{
  "train_examples": 50862,
  "text_encoder_bias": "all",
  "text_encoder_positions": "learned",
  "hidden_act": "squared_relu",
  "fused_qkv": true,
  "expert_mlp_ratio": 1,
  "patch_size": [4, 4],
  "beta1": 0.95,
  "max_precond_dim": 512,
  "max_steps": 7600,
  "adamw_weight_decay_other_params": 0
}
Rows from block 5 of the denoiser of a small text-conditioned image diffusion model, named by matrix and row number. Rows with one number within an expert belong to one neuron, the router's apart. Each number is 128 + 24 x the weight over its row's rms, rounded and kept within 0 to 255. All counts start at 0. Numbers have three digits each.
After each expert's rows are labels from the 100 images, of 14976 (inputs lightly noised), where the router gives the expert most weight on average: "patch colour" is the nearest of a few named colours to the mean colour under the peak; "strongest on" is what is common among them. Only what is clearly more common there than usual is listed. The data: photos with spoken descriptions (Open Images, Localized Narratives). In brackets: how many of the 100, against the usual share in percent.
# router: router (model.blocks.5.mlp.router.weight, 16x128, trained with AdamW), inputs 0-127
# up: expert up (model.blocks.5.mlp.up, 16x128x128), inputs 0-127
# down: expert down (model.blocks.5.mlp.down, 16x128x128, transposed), outputs 0-127

# expert 10
router.10:169116109145143168133130114112143121160113119125105140109066140075113097096131142114085109172102126122123111136116124085138142107122144147173100112133125161178134124140193161137127170141120177098151100131120135131120105174164135093100130117151142091137110113114119122100155132065105105091126121117109131156133115129114121153105152143148146130145154140138143118132140159155130139192118
up.11:134118128129179150121128105144143149123175096128133110191134067093134116136220144157096145165126128131154116152136101094131141094122133090129112098118120119082117088138127135122119121084095095134107095156133143141129141086112129124105149122152133141151122161112109129157131157115096131127114142160089137143136084085141161115090131137154120125150124121109106149159119102121163145138137
down.11:148105159118154131132146170116108102082129142145114182165163129103144118113077124103114125113182120126115132163097090117119109084165129144144094143075080116127149133129126103139096115151169121112118142155090101115087130097126142139151115131104131097139120124112160172095133119154154101120161113122086144132147135141134156140137123130139136160152126163137124148128120125150092054150124
up.12:139121137130114145125094123169105132120093165180105142121131148121116127172124129175160156140110143144085107122126144125148135126105068134131110144094131160138102091113140092138114141121134119109146158109103153167141157151123092104165139157153117138120147157132091115163074073115148152129131129151158124115141091139135196141105129151105080173133126137112103135171117110154139107129108
down.12:100162098129168116129103140146109121129138169158161124159105116132104124123133151124092102179121176124098126142056119136109135138131124136143122122150119136154180130113096131113105107108129131095183133117117182082138162150114101159119140141159088164102125155182148153131147157133148123112152113142136121113113119127065123143159133095128133121105148150120139107101122107144115115159176
patch colour: red (42 vs 0.6)
strongest on: text has "color" (34 vs 13.1); text has "red" (27 vs 3.8)

# expert 13
router.13:105120142109123120097128106149175140133123111136154102187133136150159124139131105144146093112143147144080148187104146112108065137122126131118170119102092128046104094119086129105095137112129095100109122147131099123124107130115133150147152140103116108118133122119099138119117167155137121139139127167125149124157111095103143112120152100103122137147083096136118141103115096088112127065113
up.0:117148162108130162109163109084120098144113166148140110167128120139104130119168142152111129091140144134146148107120133113146146135159130162141165129197121150137149102132141112155138133138124109142176162102087120166130106136118100132140122138159134124131067142123118123131089093187104144130113156109151134133100131112164164163136119136100171111139098083130078145120110152141112150086164
down.0:132113104107149122119109131152123125156098108165153150095118142159083152136102120099106148116106129128111112131135080138125129144127133110154155142090065137070145087126091137149149152108138135146142126108130116131144130109140116093131100127103135090086110138099123118114080141156143098135107115132127154093115119098151130145065080144105134114168123143148071114096070136100092123151117
up.1:113160095154150165139122161132124117159132098093171152146150150105116094108138155114118136115078112153162116128128138113154107101146143091146122103155114099157116132164136118123143136122080142126177127125153135153090103156206102107090156162157107118176121139135165106145132137131134108088123140112138134129118080154124115139112170122129130105160113129092105130120158135139157075124108
down.1:085113095135116067126117135128084125143128195117127106188116128115049118125115148111122121139139144125110145170111121118127144136129140117125127122106089097111123150104106160153113131134121110106109076120128103154142115144067154132126105074136116127136123118129107130209113152172139139120160082135119138127162150099102118121135123183132108128123142150129124144143141104117126142101122
patch colour: black (100 vs 16.5)
strongest on: text has "man" (29 vs 12.3); text has "dark" (28 vs 2.1); text has "guitar" (26 vs 2.5)

# expert 2
router.2:032127127152108103137116102099127129138137136145136151150173109159118131156178129166155140081149132150122128120138171140121109127108125124125149120119077132012139127100086084124120097134118102136119140144107148125118137115140146146145128132135112123114109141140127147132135125175141131156137143127119148109144122116110132108122097113101121154133081089139121114098117119113100097091118
up.0:156096120094115111171103118128108142104145115128136152065122149166178123132088138111176090152082136137162122145133122120140114104111129133116120105113110109149127137158092105129134130170128200139127130146106148135137141143090161096098162130097169149131136113100095127155140152134180156123157086145130155098157164163138097146152125141138104125112125090104166127132102140125107134138118
down.0:115087127123138110150090113118136109103129103132144108114104120170098124100148134093152119112100133131157144135100095192163108126143129129122167134122173063153165114183155165119127086168140167130106123132095106133122139139139130127097122115130133135118088130114119072130152121139130135146142133108172151138141090111061125191128110140142106143147115104115146124138132114141103096096133
up.1:140128126122146126156129147111130152120105125120153192095147143133124150146112147151103146125144090083102098119120108092132153112120100080166112130146117104160104136133100119136132111126077144165139131099108101095098128132129158116141140150126133159152113137138134166172098141135110198094106157140160146150130175124142127112165119099136122120119132113110111162089098123069180167150139
down.1:087094114128116116159117107138102204094139137194132122122138126110111136155115161125146150102152135142139156126097172120098132171113112149105144104149162143131154122107107143160087144170168099148125153108112089161126112119137126145129123178149146128120106121134156137115146138103134121134138086114128105173127187116125147121123117153100145081145167117085136130156151099103139097150129
patch colour: black (85 vs 16.5)
strongest on: text has "dark" (28 vs 2.1)

# expert 15
router.15:123130131128136147167116131152072146110151165128131165182156139130104135129130102122152125115187104124129158092120123153138142125129130159169121124129104130083131152102098122116147085162148124066148160137100125111137160102132124124155081121130103110143114121135137148129153127155127146138185133096097150103108154177115129117104110129130101143133103112128126050162152139107139137076128
up.12:168139146135169120113123100157139145138130100097165112110117158114137145158112134088121110135146198123150125161191126154129096139068150123144088155112114166168124094175146164153150150133131128104115115101157164112136165116126117166130148162124137127121153112123147121123154091133153096086116163128111086118166141165113138114130099151102144100135136120116085111146122118121133102135131
down.12:151114153140134116141078150076143101094150144119132139145125117157142121092085157105126119130168107110160120107126159156109140135148108150167088108121147143150126134152149154098132110133119121140071131190137129104143092116127144191107154114143164139088138129129116124097142122171155118134121096060089127139149131112103128141117120132114127159147154131112111110161127154157126166181146
up.13:122098135103118131128136121093151139173071155161165114105178135170142141141127154131145121098125144174101086121149105139139108098141094149092088119121132141161127123124148123105116129126088142157095099129157134132150090156108139105140190104128128096146138153154116153133125104117124123161078150142155113149094138137112106106155098091130150163159147123118148177085110169127128123141117
down.13:129125108147132080148120133163114157153133097132125162146163112101110136170113134093120097116152113147180130163136153142152118168128152081150124167142145121138129123090176136153128122145124125116113177146155137149145172171133124113143160085127154130160109144154150127115116107089137112166140145126081131111151106131144117132167106095135153053122115093137101128168114099131111118151107
patch colour: cyan (31 vs 1.3); pink (29 vs 9.8)
strongest on: text has "water" (29 vs 8.2)

# expert 4
router.4:000126125135150117130101102134117144118151137135129138153152138133146137143139102123148120089155096159146150129106155149107112148110126145119151139106124116050112132108088119116106093133150098155129125130115115151153128109151131150175132137121108124092099140121134160120115141160153133129151118127115128137132115169120121125119115106156119128164067103141123062111142105120121127107092
up.11:120125128122105141110094113086153108108090090097138125146130111153107113186103140125134134110121138138159101115132130139157159063167090139158152063119106104111148114105161144154159101123141149138160154143133108176155155140146132140088126105135135108154137129136116128130159131114121118145100123114154101163121137145147117118154105167103092202109132151159145126136106130102178141106147
down.11:186140095120122153159148100148120129124114105145131139120108070133142129163107181114149120117102108137136142107114142161136138077161099162098184125138115111112104118104135104130168173158142145114130135107137141174150127115135152086119130134143136106110112142122085154118121124106147150130182134141121169138135093090151138081110163097168116134153101116107160125165164131129149132089127
up.12:157125143114141156115123135104142131126125116106178146123159102164094148157130130117157137155132111171110099143105172085092101163134125169122138126093128148162116131112067120096122157115100081146120145122149124136119108149128121124110114207097126113124132149116148130146089131091127138129101134160131118126141132154138106140128151117126160091156105097139122129089173090132101089140067
down.12:118141122185122093121152146122111113122151152095148113127133130100132134132143073135136116106168133130075090157112123139116125165124153136062151118152118143155137175113116149124130103077114110088106143109110140161090165127135109150161115110111101125131147096067116113133122128142159130108151113103092131103139143176146142111107155173137108124100182094132110128118137169113114163117137
patch colour: black (73 vs 16.5)
strongest on: text has "dark" (26 vs 2.1)

# expert 0
router.0:013135123137141132144098126125128144119143137132154149122158117154140139137139139123169147102136116125123109119147141131077095115120089142135105086105095113046129125087086097120109086111124132155114151122114143117152158110159145131166124113130125126142109108162142156145115148167150152148141107130113119128132118146121158137116096111114099114109084096121104107097113112104107107114092
up.1:149088139147168127142138085127158117116117115141122160132128101143144148116110171102129132144079124159141115110141137109138111106153106102164119087125131087150106092124133106157096118119137064107167114138095099165073130141111107116103118146153092147157181130138128128147165124133123132162116140117129111116130131120128147127099100128089094095171094137096124171146081161148094124094126
down.1:150100101120117121156150158124143157140101108095129131101092118137137091127178127151117092131110146124085102119101134155113117082093143126130110137167094089109149130121074117132117105110124148104161112175054143102120152161131143172097150109130099169103142114134120156116128134118107158116143132133160117123138132099069151119083149102100136147117146139158147096111162162129150128129139
up.2:143137147127163137137103114130139123159118154123117133104129103161143097145122147129125145144123125081189107128102148125137146119102103087088083074111153134160147103126126124137132105108116112087130170144141100135116125150095108125121143117140131129122106141181139153119102128083114142100091156093167140132146117165158166103128117108107164158089125147080134183069085155115134119123132
down.2:151084106143091143130082058126134145106162080103138147112118137121134076157165150122121128137131187124157107154153098138091111113141132138156126137093126133133152100110163122127100129132113124123097146108154153168145125131127155120157132112104115141093194088118080151087155142132144126116164141123122102163109099113115116144142150090091130108116129130115142094087143146143128142128147
patch colour: black (63 vs 16.5)
strongest on: text has "dark" (26 vs 2.1)

# expert 8
router.8:143145124159109131121136121103143140177163084109148103145147125144163131184121106141151150148168134145127149104111119152131101088124127117141122116107117121074088117125095079144151076129114146113130130131136116121135214117102133196098069113155121107140153108122148146152136131132137143119153147130118137140148096099128152131110115129102103124112143101121096081145122106099109093102140
up.1:112129115102162120126095108137143113095100157135133164088107128135089150104190143119142142144113109144127132161139083100126090094113152147125121093145132120137133112109126110106112179115139116176120154149127153152114111143105113109149138117146158099117110128121139146151088167143085148141117173106144154129080128115129110133138111137163094154186111131120104180136065150111150107100098
down.1:140094117137147132124149125152114155151151118098142149105117106144124130132108117096140142133115152120144201068107113133102152107126161135172128093154138097125131093133135080164175081150108170167103151109143108132118125124152156122130127112119134125156140128102142135135132113116110164166188130113126185151120129116118093118135061094105133128122092137107159124122107108149133084153144
up.2:164101150128121162110119125113152122148143105124116126140150134136134122174108089134150149160120088115143102156165133128097129163135146085132125133104163106134151071131114125124108175114112077141106159114133113187147130149117144140123131142143071150095153106146149143161106139111078106099127138143138155136157100099152122099137128086085181143108158150159140151096101101115113135152105
down.2:155124100151102113115123077141160123132150158107127131136140116106153099083131162148145135137116119111149130156097085141133119135150119179084125099131106144139132129116133109123145105101132102102094110151121132109176105152136114086122134084138064134131094121107116104116135136133080154085150116136129105143094094131136113118153116093146154118122118131135135130123059102152159060172101
patch colour: black (60 vs 16.5)
strongest on: text has "dark" (25 vs 2.1)

# expert 9
router.9:008135124149125133132090131135108120140150142125132129151165131142121121118159111115150128101123120137124149135142145144119114140104104145119153087124104098035145127092105139155126097101115133143121117111125122112138154103162158146147128101142114133123110123144146163147143151179161158144140132167096119127117120144113118146088131129122121143115088103097109100109135133090096123074127
up.12:138112099138124161087111089154096137144103087142149109099104099161088137141136132135144174131122156123134105119130112140099117121098139089103155140124129184109102096124105109105164170130122110134114127096115139139128105174121147138098067130150146128151151104183085152171149091161124128131118147144139116101134094129082151132128113133132111053145109147118145162136135133135135133100103
down.12:108110138112093120129127135128148154132112151098108158101154097141129130144142124152116163153102126089098146068089105155132143135108114141077138128102163169133118102105091157101175105177141140140108136158125122140126127150153117171109095098129088153156129075186160152116119156126107158111166165121118118141103121097132173104120123134141120148125145109105113135121161136099096135154157
up.13:145121093120159151122149117155156144100117150115138117141162087159130181150113117127095122135098163119099134113138104156099160110158143115112112080116142137111117129105161144113095102135154143117137139145126084159132082147159099125143159138147129116135138083082117157089109148178117114100095147128148103117121145111151070130140092171084082103115111139129112148140110174151150128121116
down.13:110123181135138106115152167131147162133092143118136149104151120167112139160112135096096138108094160177141100177117120163119170128140102146135110125143144149156124128138116160111159119079139139142079093110142135104134116158131155115139120098163112098124130134119134134136153161171132148098151166142124118116115113156103133105076147170082142141122140119133192109139152079122115143094147
patch colour: black (87 vs 16.5)
strongest on: text has "dark" (30 vs 2.1)