From a checkpoint of a small text-conditioned image diffusion model.
Model: 22.1M parameters, text encoder width 256, text encoder layers 10, text encoder norm layernorm_no_bias, text encoder activation gelu, text encoder moe expert_choice, text encoder num experts 32, norm layernorm, activation squared_relu, patch size [4, 4], layers 16, width 128.
Training: soap at rate 0.0024, 7600 steps.
Data: 50862 training examples, 9.6 epochs.
Rows from block 3 of the denoiser of a small text-conditioned image diffusion model, named by matrix and row number. Rows with one number within an expert belong to one neuron, the router's apart. Each number is 500 + 25 x the weight over its row's rms, rounded and kept within 0 to 999. All counts start at 0. Numbers have three digits each.
After each expert's rows are labels from the 100 images, of 14976 (inputs lightly noised), where the router gives the expert most weight on average: "responds to" is what is common among them. Only what is clearly more common there than usual is listed. The data: photos with spoken descriptions (Open Images, Localized Narratives).
# router: router (model.blocks.3.mlp.router.weight, 16x128, trained with AdamW), inputs 0-63
# up: expert up (model.blocks.3.mlp.up, 16x128x128), inputs 0-63
# down: expert down (model.blocks.3.mlp.down, 16x128x128, transposed), outputs 0-63

# expert 12
router.12:460484506498487515507501497523493498469506499485480479500511481462486503465470491484491452483498504503483512501468505514524487528485502497508556535486499499487467520435468454538509546492520525
up.0:532487511475489449544542508511525482512505533511533514473469510534553523489478523504537468489509519503473551499489461505520473490512534509486491512525523502524504514509485499499492482502495491
down.0:499511495532483453493520471472511507512456526496482485467485469514495470497526457480457509502492481541519489506510538499506513542510466450513475471507454486476458524479513535524499512502507511
up.1:505499482492507483519540505469450519485487501493526509503515552526534524547494507514492507498494540510492514513522506496493542475550494494506510485549522501469507528543490500502534470515482465
down.1:495515514552490525532461523481503534521500483557461469507517534501483464532503501526482500462478494502510469497495499485497487472495482494524513487496471526454457499532498535510503456454443537
up.2:484523522510512526504498438511515445514477514517495514516509551500506511465524518500476495471494517445506494565552512483508504513514525473507475494509501472471476490474514500493509468469496484
down.2:502468491484514484474535518470511502547513576513507496461498473536487517478503491471528516516499466499470534566541506519524499516491484507466524537511511504511514482517476517497509486488515504
responds to: text has "dark"

# expert 14
router.14:479502476491514499474509512525514504534534481477480479525511504485475484486512483489478469533492480481472504512479523505495438492447500506528497474494502511493506464485508459475471526508504484
up.0:547496526493500545470418499473474478527476484477502547511499491539456491493522522490502496495458493518529488537500494485499456456477507497535507461476513497514531460480503487476461529496494493
down.0:504513507489499412545534514500515528508541466524521533503517488502527501510486468551471537465454512517512492472491499547478526568503452511464524468492478499554478527490476515522514541484503514
up.1:496519477454450490479530493488487460521475508545522495490534529524524519489456549449542502510505497485491492502503559499512516527487512537512481492492506471511490523524486494499456486510545495
down.1:540489500475443494543493498524492488537526495508476461497467513512495499519535508516525514476491526495485445503523456494511537499511485457475504467493490498486532502481467490493462516498565517
up.2:516520482465487496468509519533459534483489490490519484503541480513489529480495502494461502492544521469441432499487477525490515512457459466546479485506529519462519509545528518518472483513498481
down.2:509510477491513511524510543463469527485506485540455494510462464516500515541487487502477495533530468515527491497502520487483488480525502506477525515504462485479445476456460499510489459466487539
responds to: text has "red"

# expert 7
router.7:497480488511482481455515473493502464520463503545492497512490478540505481538461505557473475493523524507498508507484496494500518500540498464494543503482486536438493457522520512504512510533509497
up.0:452475483483510468486475515501486537504495524461473485540479463507488473493507467498511486476550560528502500512527514523503504461451539512512495494461477540444521506552552494485518484490535528
down.0:511504485504492497540482469508506463486519529475516487498472515480507493491499503514477512476457480444492503518458499480527491553493493499464495463490489506553537535494521521466537495515493475
up.1:457459474493516517474512468517499504484544455473550482481482491501440505437474517504532478475508538566495516549490518496530487468499483496550503446525476515499538480492471475509471522469468509
down.1:505502492460495496543510511568495469486507483509488510497489496489521496467515495469506512570493486500511456450532535468514487462478473486513468557458475445543512509506486472510505446498493494
up.2:512513530468486521474477520555465483509501518476466476476505526524474488462524516545474527464508524487537475536491525526451504544465496482526512475505515546515468441479503498539520464516474493
down.2:531529528493508459485500478524476491496491554487495504519462523473484489466488488534542505484511513535514566483522477505540528514462504492502441473507494486488492484547502526498545556470487486
responds to: text has "dark"

# expert 2
router.2:500478490513503475528508479478484497466514529492517495514499500517498519533513532519510493461539515512513537461507511529515516499477492493440462520514469518511504519457467532506488446484515488
up.0:517516480514525501446500500511484450508544491494501488546459455563493501512502493492534499478527509515509515505505482496474463484510490525514482496506513495465522488540511518501490508545510447
down.0:533490498491496518489495519522481479496525501498525492507464493528516473477464500462497463510524495474504520523482509504489518551503458481487552483476521494545526490470449491536499484484536518
up.1:518528499484500493529482495443474485504513543491494563501454515491492478499493492467536519540492436480518519526505471481453521501510507482550516507510502476490510515500510505465459486469481484
down.1:535484514537528491513549510519469498514541529471538495491513488503504448516480488491521475443479482462508507482500497497497501496495462516469505490500494510489488476466538488512487523470486460
up.2:489479524469476490469480508482475524512468493538490501525509505549492546529510500460550513502491536496502488555494481462517465485511488488510503472484533469502520486524504508498449502460477486
down.2:498556529491492485485543517523500520491492510512467516468502532486484467480503489493474447570496510485535540490477508508512503449520471526509537511451510513526518539517502499482539469491499496
responds to: text has "water"

# expert 3
router.3:523518475516519505502504530509522478492518490499474536499467498492501465460477474473488491508479491455518509504495523490512527520543529496482445549506537516549532499537493544502520555552502568
up.0:524542478484503479465497553519495510537460494483491489461519455529504546517506490498481496501491495468459483515508461509546525530516456517470529495495521488472534498513526500486484483533499415
down.0:530506484495491533529499522514481511487530484512478488533516440529500452513493461518503490485493496497478506518496516464554457445505497498538474512499483516452504491509478538516482515472460446
up.1:518509493511483491522495466483521516479468484517525517520503539478511498524536520523482453520468519542524496539521449487519518452521440481516495473511497506504500442515468504514528490485485497
down.1:499498495501510452502494468505516505441499513471524514465488527460496502501480518499480512495497497489487487492466542518536512539478540518495512481498496483551506588507517463501545489508468519
up.2:527467499488466523525483485491530501499464516575496511507497504518499483543473552492528559520463498473490461512533527459523521517518501498513464494471514498507522447492537531498477508484513491
down.2:498469516495494508466473453523558469454508511477558488512494542510519481506525528513516521456470529493517497512482520524513508506472514488504506509498499508550515519541550486478506525523506510
responds to: text has "grass"

# expert 5
router.5:503485512516484521496470491480492480450505511495504520507510505484502509529490481493515558502470512519537487493524498503475570488504506519518447487499493532509472526518510528523519501471528514
up.0:532498497533479513483488502519461530502469496467491495469498541526492507539504559518516524493455494521489473549481490544532527529506494447479510518482522471462475449503476477498472480540478480
down.0:485507485471514504538473513439497541511502470489449458481508478513436520498516479515480485519530512476479512500523489464517476513509480519508511505460516483463530484511485501457533484466495507
up.1:508496452484510524483540460509527512464455468534528481530520480505506560522541551517469502474479535526515458516450471525473474474511495530476522445494516498491544470518474468519486493510542475
down.1:497506469500555514498459509491501467489514514452472499492497499499486497464487496505477477492512511504541532545488463527496508515506467454487513480487523480487475490504522543480489478477502513
up.2:502523519490468522535491520471493503505475483437568502521474461532519455500527494483465495502524518485500500501490489494490485473453480494531489478540525508496514485535512572490471473509492523
down.2:481489494515554536464504510522528500497525511468503480485517530475511457509530522499550455465522514494492503495505506500546540540475489477475508509476505491531518488506536497457491479508505461
responds to: text has "white"; text has "text"

# expert 15
router.15:500455496525519504551478498521533479517488496554473508509538485476494512538484479508514469506522518498542518483505540502526460471436534481500519516463524495513500491478496473541517486430503489
up.0:503509460439454474466506457556540518482517504490514490480510500474586525481510500539516493530478512504486521502488493512484498476492477485492496528485498512520492503499514491539502499516486505
down.0:479463537503513477493481487527520500513482523516474494509509486469488475474485481519493530505508494510492491430554463527464509507511497507546521526439478510469506542481499537508509451508475471
up.1:488534469516517508456484488503504511507471512514495519536506515569485530545497517528530496494511483512527443494511527493485530540501506490453513512496541476492527483470462484478474514466501463
down.1:517471526500474491484448476509489503450529476539435508515487499466510446480485496435512492505490549495523468548491458512516496466513484474495527497513492499525476492470537485541509523502460479
up.2:528504532523470480539477494484487465495567507515509525551516522513512488541495482462532524485480497534491473475519520485486470487468474465523460497503494528533531502539494547518537510501498531
down.2:516488495520492483467515495483481438515473477466510507439475504500509540484511457501524496487483484505515531522482494508496533512546498543489502499489484530514516506482488460477569508523505543
responds to: text has "man"; text has "dark"; text has "guitar"; text has "playing"

# expert 1
router.1:529485520503472485495482471468507521468483481528512497545538520544496538559486531523495514465512503535485513518487500492531467467464471474512529473470527489456451488501486517487485491481510492
up.0:476510524487507495508510517518462488516491470499482534504501521531455510533525547512520536486483516493543463507472529533508483477494521498522536517466496458462523455505526454443536541448500466
down.0:536558522451507511511526539509523510500500477493508504525514458474516497520501510512496516501517511503542476521510493479487503496492452456499433523455486531491481512469505546523570530495517468
up.1:501496481529511499492494487469521491535528465493520481506520471491509514486506423503522492503499482482484513505536504511423507482523507509465464498523493486530501525497477485517510535480504512
down.1:472495496508523456514525535477485501499537498536494478529499529481508521495482505518511505531497501519483501522546446462539556490469486473487489551459493559492486496552476509507520424512537512
up.2:529518519530483505479479494517478483502490519530471500514488526458513510510536482523496476500511489479501499498478499502465523448478441488507481479450488513462514504491507505545524475485489500
down.2:505525506498533501505534491513495486536489471491487483525510518509515503510518500491544486492564513498499516477464505509490509492551445485513543500520523460476515508503493518478543505536487457
responds to: text has "mic"

# expert 8
router.8:488514515488523539501503499479515515496528495465486464509492504468484486475487465532467499542550502509463510469484472540505492496518484546542515454491487516489508505503511432506499467513512484
up.0:485523529475458494501502531541476482486516512498512524483451524461462501484487550483534515512501509415531534470465452470539525479487507504511480482470475521516499513509513476493494477501492487
down.0:508467538508449533491521489467494498482497497502536492508474486516492445480509491514519494484488487529514440489489519453520471448494456497534478555516494519474561468527508462504476585489482512
up.1:502530510514510494468439488448413506518486491497530521513460523485490511506498512503502500458489520516522514510528529501510525486528525488538513518469476451528501516494471446494530468474497482
down.1:512558581504478513508498515520513486488481600503539450501470481479524526501493492488499502502498500501471451586513486478491498470506498506526429520528495570537477477472494474485485525507524512
up.2:469516507439482522518499522526468506508531509514491506497508475526515495529515509494536540487490509498517461473526506492523490473471485476466485489476505504492478486487485479473458499470473445
down.2:495459500517541500452527497480500499507478491475514490458507519499517523468501478513484503496522485461459498555455477520500457526473505519547509545544512469550522512533519500465469495474499465
responds to: text has "grass"; text has "green"

# expert 9
router.9:492498503496517508517533494512523507499514481504513470539482501503477490498504475516494478499523490493482508530484518478541420497466492502529487485480474527526535450513493394500470526500497506
up.0:515517506513509486493461538501503518543497496461490490554454501493510515565475479490514500503527470539487520496523495487538491536556494522527506478520489501480518492539512506511498496508488499
down.0:499475531480499450498482471483534555508502472500503516515521489493500496504526476549551500535498494503508509467510495509514506473461477476461503435484527533520502495454482529553498504497511523
up.1:457503494493513506508495492438473502517512542529481547524522543487503512498511481512502490542474549540491551492522510493453515503501520503495513507499493491502504542541528479523541469498471492
down.1:506520435522546494514471475459512509527513561495527452532516490488473544485476474534516481490481518476513418428456526524509507481491483498496494529494479543490451485516519500507520536479513504
up.2:485504490518481502492472497499504541490457511532474533523504517523504488509499504487464517438483495498509481468505501508521516499483482525508532535517483450482497464529520488473550476469477456
down.2:486512488494570465480468525526447475466509535489502492506477512488506543492479469472550519511535513534525517462526455467504510486484522505477492500521496514509507519467536505509505493497490504
responds to: text has "dark"